config.toml
model = "image VAE"
dataset = "retinal OCT scans (Kermany 2017)"
train_examples = 49215
image_size = 48
crop_scale_min = 0.5
horizontal_flip = true
translate = 0.12
color_jitter = 0.2
bottleneck = "kl"
downsampling_factor = 4
encoder_arch = "vgg"
encoder_norm = "batchnorm"
encoder_activation = "silu"
encoder_depths = [3, 6, 6]
encoder_kernel_size = 3
encoder_stem = "single"
encoder_widths = [80, 128, 240]
encoder_downsampling = "avg"
loss = "mse"
latent_channels = 16
decoder_norm = "groupnorm"
decoder_activation = "silu"
decoder_weight_standardization = true
decoder_widths = [48, 96, 192]
decoder_blocks_per_level = 2
decoder_block = "basic"
decoder_dropout = 0.05
decoder_attention = false
decoder_upsampling = "nearest_conv"
kl_weight = 0.001
init = "torch_default"
residual_init = "none"
optimizer = "soap"
beta2 = 0.99
lr = 0.0016
beta1 = 0.9
shampoo_beta = 0.99
eps = 1e-08
precondition_frequency = 25
max_precond_dim = 512
merge_dims = false
one_sided = false
adamw_lr_other_params = 0.0016
grad_clip = 1.0
steps = 13100
batch_size = 128
epochs = 34.1
lr_schedule = "linear"
final_lr_fraction = 0.05
warmup_steps = 1310
weight_decay = 0.07
adamw_weight_decay_other_params = 0.05
Rows from block 1 of the decoder, named by matrix and row number. Rows with one number belong to one channel. Each number is 200 + 20 x the weight over its row's rms, rounded and kept within 0 to 999. All counts start at 0. After the name is the row's rms in percent of the matrix's.
# convs0: first 3x3 conv (decoder.mid.1.convs.0.weight, 192x192x3x3, standardized in use), inputs 150-164, a 3x3 kernel for each
# convs1: second 3x3 conv (decoder.mid.1.convs.1.weight, 192x192x3x3, standardized in use, transposed), outputs 150-164, a 3x3 kernel for each
convs0.112,098,207,208,174,161,201,204,226,205,249,185,213,223,224,185,210,232,210,210,190,210,217,176,210,230,211,235,216,229,171,222,225,235,184,215,213,192,191,199,169,206,199,237,176,181,197,206,165,227,250,228,176,206,177,222,231,184,189,220,272,184,174,206,211,180,218,214,181,212,227,204,180,196,217,213,204,237,216,194,205,185,163,218,205,185,205,218,200,184,186,208,214,195,195,200,180,211,219,217,203,182,201,216,222,187,179,231,235,225,169,186,201,201,220,194,179,221,175,197,190,222,221,220,190,241,263,193,186,210,203,252,182,214,213,186,160
convs1.112,105,181,194,190,206,198,213,219,189,171,204,182,191,190,254,205,201,161,205,201,168,177,192,192,210,198,182,187,192,173,163,189,198,196,190,191,181,175,202,201,198,189,208,208,234,206,188,207,195,196,208,194,199,195,206,217,217,229,193,190,172,205,222,212,199,221,195,213,210,237,216,206,177,203,211,192,198,186,175,176,181,208,185,175,196,181,172,256,225,216,209,189,201,192,188,211,191,216,211,157,219,176,200,217,216,225,194,204,199,211,185,204,228,211,173,222,249,184,193,182,202,212,221,212,207,208,198,224,194,227,223,236,144,141,195,155
convs0.113,104,187,213,262,164,235,189,211,199,210,200,217,175,230,197,207,203,187,192,171,202,159,181,166,182,217,195,215,213,204,190,226,191,210,167,194,217,207,196,221,141,193,191,188,207,189,170,194,201,164,190,200,191,198,224,188,182,226,221,207,158,218,175,195,204,175,192,192,172,192,202,214,195,164,172,188,217,209,188,222,222,217,210,219,185,205,205,187,182,209,209,242,189,197,169,166,211,161,196,198,194,188,176,205,197,190,207,227,209,196,193,228,215,220,176,239,244,182,236,228,180,216,206,228,201,227,215,175,195,185,207,189,215,193,199,230
convs1.113,094,208,181,204,194,177,227,151,232,224,194,234,196,209,161,192,199,193,204,189,194,179,234,245,214,214,187,194,190,209,209,185,203,188,207,168,202,230,171,235,206,210,222,160,193,186,199,185,210,196,195,205,204,215,177,186,229,202,220,172,200,215,243,228,194,182,212,209,222,210,203,205,204,201,178,191,216,201,174,198,230,207,161,183,220,212,210,208,203,190,205,196,197,205,216,214,227,187,190,190,182,199,221,215,210,185,197,187,202,223,183,172,186,217,213,213,214,196,178,198,202,191,184,218,209,197,188,183,233,195,204,230,206,181,168,222
convs0.114,096,180,195,180,199,196,203,210,195,196,176,193,214,203,223,190,242,252,191,177,181,246,228,238,241,223,239,186,196,196,205,214,195,220,214,194,221,190,211,183,155,168,172,214,185,195,219,204,215,175,205,228,213,198,177,191,157,188,173,207,211,207,208,205,211,166,212,226,212,195,174,209,185,220,216,204,188,193,203,229,206,210,203,221,203,180,186,176,176,206,205,202,191,223,208,192,180,158,190,220,220,220,173,186,201,189,160,194,206,200,167,224,181,207,228,203,198,214,210,221,214,171,190,196,221,181,257,221,235,225,211,209,211,203,193,223
convs1.114,110,157,197,203,204,174,204,226,215,237,209,166,199,197,168,189,178,181,215,202,159,173,201,202,198,184,206,193,171,169,206,199,219,225,184,209,192,197,161,174,233,200,185,197,171,176,211,182,187,207,187,233,178,203,243,214,215,206,208,208,166,205,223,189,178,193,203,224,193,210,196,214,228,225,205,196,207,212,201,198,203,230,175,224,247,180,230,253,208,161,205,217,184,210,226,213,194,184,208,216,234,193,190,202,186,191,181,189,193,211,241,197,199,209,226,176,185,217,182,235,162,199,209,196,202,197,206,204,194,178,195,218,173,160,214,229
convs0.115,116,207,199,204,209,212,209,187,212,245,213,179,198,227,172,186,187,158,192,202,205,172,169,228,210,185,222,194,153,199,183,219,170,179,177,185,210,215,217,213,224,161,236,241,210,179,181,213,212,228,144,170,196,184,212,207,224,226,209,170,199,190,213,225,214,221,175,192,225,207,207,201,172,189,190,194,237,160,214,196,189,216,185,209,216,186,193,200,169,220,214,208,178,222,195,192,164,195,197,212,215,185,176,183,188,258,215,186,187,200,190,195,182,196,172,190,186,211,200,222,182,228,153,179,227,180,175,191,229,220,220,218,190,192,191,208
convs1.115,110,210,194,169,217,207,179,228,211,179,252,182,242,214,250,199,199,241,167,191,210,209,193,216,210,201,195,203,200,186,207,174,229,222,211,216,211,202,189,166,147,208,195,186,156,222,234,182,203,209,203,178,210,187,186,170,194,195,200,198,179,193,183,185,213,200,191,189,211,204,195,196,200,180,196,208,187,226,171,216,212,201,234,203,186,228,215,198,228,209,206,198,222,180,208,190,191,186,223,211,212,194,181,204,178,231,215,207,194,203,230,246,204,208,240,220,179,200,184,214,185,185,233,177,220,207,195,199,241,191,226,188,221,204,187,211
convs0.116,096,212,210,217,188,202,173,247,210,206,182,216,193,200,173,218,217,226,187,225,208,189,202,204,194,155,176,208,204,213,251,197,224,192,210,207,183,198,176,201,205,177,193,234,236,212,201,206,211,167,193,210,202,228,152,204,169,188,231,207,244,197,218,208,236,191,199,203,200,216,201,199,220,185,199,199,220,239,204,208,238,186,200,193,195,181,205,209,189,180,176,227,229,204,198,205,205,210,180,177,179,155,204,230,195,175,201,174,189,180,207,174,237,201,171,201,238,211,184,205,223,214,188,189,216,213,204,150,202,240,189,198,205,217,210,193
convs1.116,094,204,155,179,210,206,197,170,204,192,244,214,172,229,213,211,191,199,204,224,213,212,196,191,213,205,177,207,184,177,201,201,192,180,208,192,188,178,213,163,214,209,239,231,222,164,211,196,156,192,184,195,179,208,199,202,187,175,161,201,193,208,235,208,222,209,220,178,219,212,223,218,184,220,202,196,218,178,225,184,184,232,232,194,186,187,182,208,199,225,176,223,170,180,175,213,215,180,178,181,203,202,186,189,211,176,200,202,223,167,186,186,216,204,189,229,190,223,209,176,194,208,196,198,192,178,216,211,204,187,224,181,197,197,149,218
convs0.117,102,220,196,195,200,183,195,221,212,190,238,181,233,188,157,216,213,200,192,176,188,194,228,186,186,197,182,201,200,180,210,214,214,203,204,215,194,197,220,221,233,175,195,174,207,228,188,162,162,212,184,189,182,199,202,207,201,197,218,208,213,242,214,163,218,192,183,208,201,206,222,207,210,171,185,197,166,207,189,208,164,206,184,197,221,193,195,205,215,185,213,181,193,160,171,206,200,181,191,203,195,218,208,203,214,195,208,228,199,197,223,229,214,218,174,205,178,180,206,207,170,210,158,208,167,179,180,194,181,180,209,217,167,219,220,226
convs1.117,098,208,181,172,193,190,211,188,213,179,188,207,236,186,218,156,201,228,174,209,190,191,213,193,152,209,209,200,200,176,212,191,189,203,161,229,191,209,198,178,193,190,215,217,189,186,184,194,213,206,218,182,247,201,236,232,200,178,176,205,224,218,200,246,188,197,204,187,204,200,206,214,222,199,207,182,211,184,199,204,209,212,199,193,182,210,191,202,183,217,167,206,182,178,196,186,218,203,251,218,216,159,202,205,199,202,180,228,208,235,187,207,200,222,245,190,205,235,211,196,184,201,211,205,186,217,196,190,247,198,246,214,155,241,205,194
convs0.118,085,193,185,217,224,218,188,194,184,210,184,197,200,212,196,212,183,180,203,174,206,203,202,209,187,231,244,210,193,187,208,189,214,191,198,163,187,228,203,200,179,187,236,197,199,208,199,189,253,181,229,211,189,229,200,225,229,221,203,210,182,208,203,207,185,159,195,202,182,187,232,221,209,199,201,221,179,172,212,176,214,163,186,202,223,192,203,207,213,208,217,188,206,229,192,216,149,211,222,161,215,212,206,190,232,209,213,174,200,224,203,182,210,185,215,185,172,185,210,215,197,230,223,228,216,201,233,170,202,190,208,238,192,211,195,211
convs1.118,092,177,214,191,218,200,162,207,231,207,195,266,214,205,204,189,185,177,219,210,198,197,232,226,194,212,203,207,220,232,193,202,179,222,188,179,208,188,205,204,160,226,220,219,172,198,180,191,178,220,199,183,201,196,209,182,207,157,209,222,190,227,183,190,210,168,211,221,214,217,202,218,212,222,186,212,212,177,197,188,201,192,228,161,173,193,219,196,191,189,173,212,213,182,224,198,203,202,214,214,197,193,186,209,195,218,179,189,204,243,211,183,199,206,248,181,213,176,203,208,212,219,214,173,211,184,191,162,250,209,179,217,186,180,177,177
convs0.119,123,203,202,189,169,194,244,190,245,179,186,180,196,194,265,201,225,215,229,208,216,215,195,196,200,213,219,195,221,199,248,203,229,200,211,198,209,213,168,180,211,212,199,204,212,201,197,194,240,171,176,178,198,193,188,218,191,184,151,200,206,169,223,139,176,240,199,186,214,213,167,160,233,211,196,206,161,229,190,220,209,195,211,217,176,190,213,193,198,184,203,216,182,176,226,195,188,194,207,193,193,204,216,233,197,186,191,181,217,188,196,172,222,183,221,223,193,195,160,199,208,218,174,192,204,206,191,204,185,210,207,195,180,196,208,184
convs1.119,122,202,177,219,144,200,233,208,202,186,157,209,224,195,183,237,201,272,210,199,193,229,188,192,224,163,231,187,183,223,170,210,166,189,225,198,192,217,190,227,194,220,207,210,215,219,207,213,193,185,191,219,176,213,196,248,209,183,219,216,234,192,213,168,186,241,210,186,203,198,182,188,227,207,209,199,215,202,229,208,189,202,193,211,191,223,214,227,198,209,227,169,230,204,203,230,211,210,198,178,191,218,185,188,201,186,187,212,196,207,176,154,207,190,186,230,175,186,213,206,194,195,211,196,199,213,206,224,178,195,208,171,244,198,195,186
convs0.120,099,166,188,181,228,211,230,170,205,228,171,179,183,213,179,234,180,158,177,233,200,222,214,252,222,179,192,213,181,205,177,234,209,209,175,187,221,227,174,193,244,216,198,138,164,171,219,210,208,116,165,157,244,175,174,203,207,215,228,211,209,200,173,224,219,194,193,178,207,191,206,192,192,214,213,235,178,197,217,249,213,198,215,191,199,210,209,206,207,212,233,183,217,208,222,200,212,221,171,211,209,201,194,177,164,174,179,201,175,264,214,186,169,155,186,219,191,189,188,202,177,181,171,176,228,209,192,220,205,211,215,205,209,194,184,181
convs1.120,120,192,211,204,207,224,177,219,189,212,190,214,188,199,189,198,202,184,158,205,212,179,223,206,202,190,199,190,196,198,205,212,198,177,209,223,200,210,217,249,228,179,179,226,236,218,210,200,191,218,198,208,205,187,229,190,235,223,210,191,168,191,162,210,170,197,219,190,199,192,176,172,201,193,196,188,195,201,190,190,196,157,199,193,191,212,205,215,172,202,209,207,204,205,193,225,172,230,176,232,206,189,188,198,239,225,204,234,204,233,196,232,220,224,179,172,189,207,235,193,184,203,214,207,237,230,208,187,198,210,203,165,186,223,179,240
convs0.121,111,200,185,214,204,226,180,236,209,210,193,193,187,185,204,188,215,151,210,197,235,226,185,209,246,206,167,194,183,177,170,216,177,230,176,226,227,208,206,196,176,235,184,193,193,203,179,183,215,221,199,192,217,184,201,205,171,193,191,164,215,175,175,178,218,232,201,224,197,182,174,186,193,190,204,206,195,181,197,191,232,229,230,210,190,218,212,195,166,192,213,213,130,227,197,208,164,163,224,229,205,189,211,194,189,175,201,196,187,155,191,237,168,184,212,193,236,193,218,160,197,201,210,189,201,203,194,207,228,222,203,190,214,203,231,182
convs1.121,109,186,175,195,227,181,197,192,200,215,218,204,206,201,197,198,151,202,203,195,228,182,185,200,203,150,186,182,171,179,241,193,222,196,219,185,185,185,196,238,212,191,211,185,225,164,195,187,170,196,201,179,201,214,217,217,184,215,223,198,212,207,165,160,178,210,200,198,193,190,201,191,194,187,181,229,201,208,190,189,194,203,192,196,233,216,211,188,178,200,183,171,214,234,215,181,208,192,239,222,212,209,182,208,227,203,206,216,211,211,163,241,199,203,220,174,222,192,198,232,203,207,197,201,225,226,187,191,199,154,181,186,220,154,187,216
convs0.122,100,183,185,153,202,198,220,213,207,210,226,175,218,210,164,196,172,217,206,196,189,193,201,197,203,191,194,201,210,199,184,210,174,195,191,201,171,214,171,194,211,205,195,195,223,207,191,188,200,214,181,157,187,180,234,195,198,222,201,211,224,190,214,208,202,139,189,195,173,173,205,200,156,168,189,201,177,192,226,215,262,170,236,225,173,207,205,193,223,205,214,160,206,200,208,210,207,202,167,183,206,225,190,169,203,151,203,200,171,204,223,225,184,200,196,216,201,225,193,218,207,179,197,173,189,166,159,178,211,185,199,201,183,211,247,188
convs1.122,098,177,180,196,182,185,184,222,201,199,198,161,208,191,177,203,183,227,204,197,199,212,197,197,242,192,180,202,202,202,216,227,232,198,244,217,199,214,183,203,170,174,209,232,175,198,178,190,212,217,194,198,187,201,216,204,213,212,192,187,196,161,183,211,199,231,208,200,208,225,192,234,198,227,186,192,181,214,215,220,189,204,191,183,216,188,200,186,185,161,161,211,227,203,205,206,191,186,198,255,183,187,169,202,179,207,175,170,204,221,213,231,190,192,183,172,208,172,196,203,210,191,195,220,195,181,214,198,183,175,164,247,193,239,168,175