Weights of a small image VAE.
Model: 5.87M parameters, 48-pixel images, encoder norm batchnorm, encoder widths [80, 128, 240], decoder norm groupnorm, decoder activation silu, decoder widths [48, 96, 192].
Training: soap at rate 0.0016, 13100 steps.
Data: trained on retinal OCT scans (Kermany 2017), 34.1 epochs.
Rows from block 3 of the encoder, named by matrix and row number. Each number is 128 + 24 x the weight over the matrix's rms, rounded and kept within 0 to 255. All counts start at 0.
# conv: 3x3 conv (encoder.blocks.3.conv.weight, 128x80x3x3), inputs 0-8, a 3x3 kernel for each
conv.42 [128 104 127 173 111 141 111 185 119  78 143 142 107 123 143 146 112 137 143 149 132 111 146 129 122  83 115 170 115 126 123 147 126 126 124 116 101 149 126 136 101  97 129 136 132 143 100 144 136  91 102 138  43 114 103 117 145 104 140 153 149 159 161 117 127 151 127 121 144 157 141 138 146 130 104 145  96 109 127 107 116]
conv.43 [148 132 146 123  90 181 113 130 157 136 150 151 108 132 133 126 104 174 116 164 143 110  86 159 146 117 146 128 112 128 126 133 167 115 151 133 162 122 103 121 152 154 145 112 146 120 120 136 125 129 111 146 121 158 142 151 106 137 112 119 120 148 148 129 157 126 162 113  77 131 150 115  76 192 149 114 117 147 107 184 153]
conv.44 [151 152 132 108  75 138 134 109 165 110  65 127 142 129 146 161 121 131 166 105 115 110 185  93 144  92  98 130 123 127 106 157  98 137 119 137  96 191 109 135 191 161 123 139 110 151 118 106 138 156  92 161 157 140 123 158 147 146 144 159 163 121 171 103 125 146 122  84 120 114 114 126  98 125 126 138 192 115 124 128 142]
conv.45 [119 135 140 187 117  76 117 136 147 136 139 178 124  62 134 118 155 128  97  76 134 144 136 159  92  84 133 128 132 103 100 126 148 152 114 119  86 162 134 118 113 137 123 136 122 113 114  37  82 163  94 115 103 117 123 119 135 134 136 126 137 128 153 106 110 127 139  64 133 139 133 119 121  95 113  99 135 115 138  86 139]
conv.46 [ 98 155 133 110 186 135  93 128 109 132 120 110 145 155 108 121 132 122  96 158 126 132 180  84 119  76 118 142 133 113 135 151  85 152 141 111 119 153 111 140 111 106 110 107 125 125 116 117 154 105 162 126  72 104  99 142 130 117 147 136 145 136 116 141 151  93 150 138 142 145 162 120 101 106 145 147 169 135 139 151 138]
conv.47 [164  99 134 162 112 161 136 142 160 130 136 107 130 135 116 149 121 141 110  99 109 149 103 105 135 113 147 126 100 103 131 119 145 120 115 115 115 149 151 108 135 147 135 135 131 121 110 164 161 109  81  85 116  90 122 139 139  98 145 121 142 146 130 129 162  92 142 139 130 107 110 139 143 106 153 126 116 134 125 110 108]
conv.48 [104 141 171 143 149 159 143 125 115  93 156 138 132  99 103 153 176 157 150 127 174 100 139  88 141 137 131 128  93 134 111 120 137 142 133 123 131 110 136 148 113 126 142  79  98 124 150 148 172 138 139  76  99 103  99 149 153 112 141 141 130 137 129 160 141 100 135 134 125 119 135 130 129 134 117 144 140 118 123 134  95]
conv.49 [ 96 147 126 137 126 120 117 128 141 130 143 132 138 130 112 161 126 100 126 117  95 125 129 150 116 144 118 145 150 101 186 132 102 106 127 118 128 137 114 111 116 140 131 100 105 123 122 146 143 138 137  92 105 121 113 142 141 121 151 148 121 155 136 132 159 126 127 118 117 118 132 107 129 147 120 148 128 121 149  91 123]
conv.50 [145  83 131 139 183 111 105 159 125 110 158 143 118 122 135 127 127 119 143  84 118  95 211 113 122 113 122 127 134 149 116 115 123  90 148 147 144 121 164 143 136 127 147 140 104  65 120 143 115 118  87  88 138 127 152 133 109 141 168 118 113 114 141 147 151 129 142  97 127 122 140 136 113 135 132 116 175  87 125 141 136]
conv.51 [145  66 118 113 178 103 152 155 143 106 124 129 108 139 143 124 129 134 108 151 132 110  13 130 154 132 132  98  96 131 118 134 140 114 161 112 155 101 138 133 133 165 146 131 163 159 100 118 118 112 157 138 167 138 132 125 127 142 113 146 127 134 150 121  62 127 143 103 117 105 124 133 129 138  95 120 132 157 128 108 104]
conv.52 [127  79  67 121 148 141 116 136 118 149  98 142 102 131 151 118 100 161  92 140 126 102  87 114 144 106 159 102 107 119 115  93 105  98 135 143 136 130  66 133 108 169 143  90 129  86  92 192 116  95 104 150 140 137 135 136 100 117 152 145 138 112 140  86 128 126 212 121 124 105 149 116 123 120 196 123  94 109  99 127 143]
conv.53 [143 119  95 120 108 154 112 152 132 107  78  43 162  97 117 116 131 151 152 105 105 146 140 140 128 111 129  79 103 107 117 111  78 120 133 152 124 125 104 131 141 146 123 120 116  94 131  88  93 147 133 123 143 152 143 127 147 139 133 109 133 121 127 142 137 112 120 145 147 102  93 117 127 135 166 101 115 136 149  72 131]
conv.54 [132 176 209 151  98 135  99 126 156 137 138 133 149  46 137 139 164 117 174 137  93 164 120 162 128 129  95 128 140 126 134 136 188 114 132 161 114 203 167 134 118 173 101 114 144 139  92  98 100 233 100 124 134 163 105 161  96 140 121 118 124 105 138 136 197 147 119  48 102 137 103 144  92 139 173 137 195  88  84  95 166]
conv.55 [128 124  74 118 134 137 103 142 199 130  82  17  91 160 124 120 168 151 168 131  81  94 162 169 155 145 107 134 128  97 131 113 142 126 122 150 103  84  65 116 116 115 108  97 111 186 167 136 150 172 148 105 151 142  90  89  75 130 131 157 163 136 135 111 136 130 130 131 102 100 116 142  64  92 131 128 164  97 104 140 132]
conv.56 [117 123 107 127  72 147 115 164 143 143 150 100 145  75 144  91 125 146 124 155  99 133 124 168 158 128 130 140 130 123 123 153 120 110 153 128 126  59 136 117 148 127 144 120 123 139 124 142 154  99 175 116 137 153 119 110 134 134 127 117 100 151 124 136 140 149 123 133 129 104 124 122 122 105 103 132 159 142 118 134 134]
conv.57 [154 138 112 101 145 130 121 102 150 108 139 117 119 116 128 151 105 119  96 140 127 148 129 112 125 158 124 130 100 111 146 105 119 169  81 114 153 113  97 139  77 147 136 112 124 124 109 155 110 190  76 129 103 131 151 158  99 119 131 132 134 137 150 128 139  93 111 228 120 138  86 123 131 133 148 126 103 131  89 129 117]
conv.58 [140 121 155 134  68 134 122 123 137 101  95 130 142  83  93 104 140 145 153 154 162 101 113  98 113 156 139 112  87 126 118 156  91 116 141 133 119  93 182 130 112 115 145 100 144 127 134 167 136 144 167 117 135 121 117 126  93 146 120 114 134 138 140 133  93  91 143 155 154 141 139 147  85 151 159 112 146 126 108 116 144]
conv.59 [148 136  52 135 106  70 138 128  99 151 172 102 126 149 126 123 108 106 117 127 128 150 144 140 127 152 170 120 146 139 125 111 154 141 152 125 146 109 139 138 120 140 106 132 144 123  99 161 113  84 180 134 141 115 122 140 114 119 114 117 145 132 113 158 107 133 125 167 160 141  84 121 142 195 118 120 102 139 126 108 116]
conv.60 [ 97  91 151 108 167 108 130 141 140 129 139 127 100 149 161 104 157 129 135 147 130 128 107  95 102 134 152 120 159 152 147 117 153 156 118 129 116  95 124 123 126 129 122 102 139 126 159 105 152 162 107 118  90 111 115  96 139 142 135 132 140 134 101 144 123 120 114 115 144 124 157 122 121 162 121 132 136 104  99 108 100]
conv.61 [110  94 106 148 126 113 113 130 117  92  97 108 131 162  91 102 114 144 109 195 172 160 142  97 105 139 163 143  76 133 129 109 133 137 142 114 156 105 128 138 117 120 128 140 145 160 198 162 109 145 112 128 182 127 111 127 130 153 118 142 126 130 137 123 108 125 117 135 123 113 138 124 111 175 109 116 150 140 134 150  98]
conv.62 [109 164 170 159 101 142 124 152 160 103 142 100 122 173 152 143 153 125 116 170 130 105 129 154 115 131 136 138 110 106 126 131 144 135 129 134 123 129 134 120 121 156 133 143 102 170  92 136 113 147 124 149 228 116 133 131 111 125 131 122 110 107 139 119 122 135 107 125 113 124 160 131 120 155 151 108 139 143 121 117 176]
conv.63 [140 133 105 125 158 153 120 119 147 147 150 113  93 104 133 131 102 133 112 176 148 137 123 109 104 154 158 138 138 128 128 111 132 126 147 139 146 121 105 122 133  82 124 105 119  89  88 144 114 152  84 107 134 109 156 144 131 126 132 129 136 117 131 122 129 144 137 132 121 117 133 112  91 119 136 127 117 103 140 133 109]
conv.64 [109  92  96 123  99 131 152 121  95 113 137 114 115 136 130 135 161 102 106 140 106 177 126 131 112 117 129 159 139 135 129 132 142 156 130 137 122 127 148 142  91 130 133 117 158 135 116 153 135 155 161 122 137 151 125 166 120  92  92 133 141 141 105 161 142 107 101 102 120 104 117 148 160 154 130 122 161 136 111 144 160]
conv.65 [ 90 135 137 139 166 123 115 115 159 111 107 129 124 152 134 109 144 137 109 101 135 142 147 108 102 121 131 131 125 138 138 101 124 106 127 115 145 126 160 131 138 141 142 129 138 142 138 151 152 156 123 105  74 132 142 139 143 136 130 113 155 140 128 101 128 135 124 108 106 139 178 127 147 112 102 131 146 104 127 129 117]
conv.66 [156 105 153 100 113 159 137 155 114  99 178 174 132 119 126 133 117  99 151 127  85  97 177 115 113  94 147 150 150 106 119 150 116 138 142 106 113 109 161 119 124 152 137 119 138 104 101 127 144  81 121 129 129  97 118 135 147 111 104 139 125 113 136 149 144  84 126 123 142 128  94 134 107 116 136 115  99  84 130 128 126]
conv.67 [121 115  73 132 101 166 128  60 184 139 139 155 136 136 136 136  93 134 114 145 163 143  39 160 143 150  86 140 102 164 144 106 119 112 154 167 137 113  96 122 151 128 109 115 134 124 138 217 159 103  59 146 112 151 123 134 118 130 164 121 133 123 122 127 123 117 128  73 131 132 137  99 121 121 117 102 102 164 132 144 152]
conv.68 [140 183 117 123 166 157 105  86 206 128 150  86 127 107 157 101 122 121 148 153 123  71 139 161 140 130 146 124  96 125  99 117 143 128 136  95 111 135 132 138 162 126 131 136 117 156 111 151 119 113 129 182 116  94 140 112 123 115  89 132 112 148 144 125 143 128 128  90 100 161 155 136 132 155 159 156 141 141 139 158 125]
conv.69 [101 134 134 157 161  85 160 134 130  95 164 128 101 136  99 125 148 125 124 159 108 151  80 106 116 110 111 144  88 123 134 138  91 124 100 114 141 133 139 139 132  97 116 122 141 149 145 122 115 143 109 102 123 136 146 118 109 120 118 175 150 143 113 127 103 163 141 163 127 135 103 128 118 158 116 104 122 119 117 103 110]
conv.70 [140 113  12  79 156 106 104 152 207 103 122 152 118 148  91 139 122 110 119 117 137 103 158 162  96 193 112 126 162 121 150 133 138 107 109 107 128  92 124 110 124 146 136 140 105 123 124 115 135 106 134 161 160 124 131 100 128 124 151 129 109 139 167 119 125 120 141 130 156 145 159 162 165 140 112 131 110 110 146 146 135]
conv.71 [114 148 129 157 102 157 130 134 150 167 116 105 131 126  76 123 131 125 124 114 135 142 142 143  90 126 159  96 139 104 158  71 136 138 128 133 136 127 130 115 102 167 148 134 124 117 129 122  85 151 167 110  71 141 128 135 127 149 146  99 127 115 115 124 141 111 153 136 119 104 146 126 133 130 195 138 155 169 133 103 140]
conv.72 [138 127 123  97 128  87  92 165 109 117 173 137 143 138 136 124 127 150 140  86  85  87  80 168  99 158 102 125 117 140 135 119 129 142 143 120 151 124 115 131 128 154  94 128 135 107 146  79 111 150 157 142 113 148 151 113 132 137 116 142  86 147 120 143 123 147 134  95 148 126 142 120 119 129 113 106 119 190 122 118 119]
conv.73 [135 137  78 105  88 154 159 109 152 126 100 116  95 121 135 148 144 148 127 111 158  91 123 151 156  91 103 114 122 111  89 114 133 131 135 120 123 131 119 117 159 156 150 158 149 124 137 189 161 149 171 126 133  97 114  93 124  84 110 129 119 144 116 151  94 109 126 136 110 100 141 152 123 127 135 113 112 150 111 158 108]
conv.74 [126 156 117 101 148 135 138 118  99 135 153 106 150 191 142 118 145 127 155 121 110  88 127 133 108 118 119 120  86 109 113 115 136 118 110 100 163 144 142 125  97 141 144 122 138  92 118 114 128 142 121 132 127  96 129 146 127 119 135 144 139 135 133 132 100 136 155  83 126 142 147 113 176 168  94 139 162 141 140 150 118]
conv.75 [118 100 126 142 184  93  98 132 109 125 119 120 147 157  97 112 146 119 137  87 112 100 129 121 113 136 135 111 127 150 102 135 133  76 147 131 104  87 185 147 158 136 140 149 139 121 126 132 126 112 203 153 143 143 147 123 146 154 110 118 106 155 119 157  53 187 153 156 129 112 117 105 148 133  66 161 139 148 136 161 125]
conv.76 [131 113 124 125 126 162 113 123  95 137 118 138 143 122 164  94 143 120 130  77 118  99 168 107 132  65 115 113 168 138 129 144 152 139 102 158 144 140 122 153 127 120 138 124 138 120 147 118 127 158 155  96 110 116 130 117 135 101 114 135 134 145 139 128 161 111 144 101 130 115 113 151 122 145 114 147 176 122 143 139 113]
conv.77 [127 226 125 160 103 155 141 107 149 113 174 144 121 154  99 125 116 189 108 177 115 182 103 172 172 118 120 142 113 137 121 115 155 135 149 168 127 155 150 101 146  95 126 128 131 177 126 114  93 157 142 107 124  86  99 160 120 113 102 139 140 107 133 151 109 161 120 150 101 118 135 129 119  80  94 111 106 115  98 155 100]
conv.78 [122 108  83  76 116 161 108 158  94 159  83 108 114 171 129 112 112 180 147 162 197 130 165  94 146 127 159 172 137 147 201 117 134 127 140 137 118 113 127 126 104 136 127 148 150 110 181 187 150 168 118 140 102 128 106 116 127 120 139 126 136 119 116 126  99  98 148 132 154 111 124 111 133 184 157 113 122 130 127 158 135]
conv.79 [ 98 105  70  67 183  97 126 130 154 113 105  64 137 138 108 115 164 126 123 120 143 127 208  59 163 118 123 112 113 122 111 125 177 109 137 128 129 134 143 111 152 158 133 125 122 129 102 158 134 116 102 121 139 119 135 107 125 125 159  93 137 157 148 157 118 128 144 154 145 110 152 135 119 142 106  93 102  96 121 130 127]
conv.80 [144 113 150 101 117  77 139 131  86 157 126  92 126 136 115 157 136 112  76 123 132  75 175 143 108 122  99 131 136 147  99 142  96 135  96 133 130 101 175 137 142 118 140 113 133 107 129 139 154 110 190 156 123 142 167 133 109 126 135 133 135 136 127 154 140 114 143 124 113 115 170 168 135 113 124 132  97  82 142 137 133]
conv.81 [124 131  55 157  74 184 182 128 160 113 113 136 124 134 116 121 113 123 152 115 105 118 146 141 155 140 110 140 112 163 129 161 126 118  82 118 156 114 141 139 151 132 109 131 129 152 161 133 135 113 190 140 154  73 106 129 119 149 131 133 129 152 128 132 133  78  97 143 132 158 135 125  99 129 115 139 114 157 125 127 142]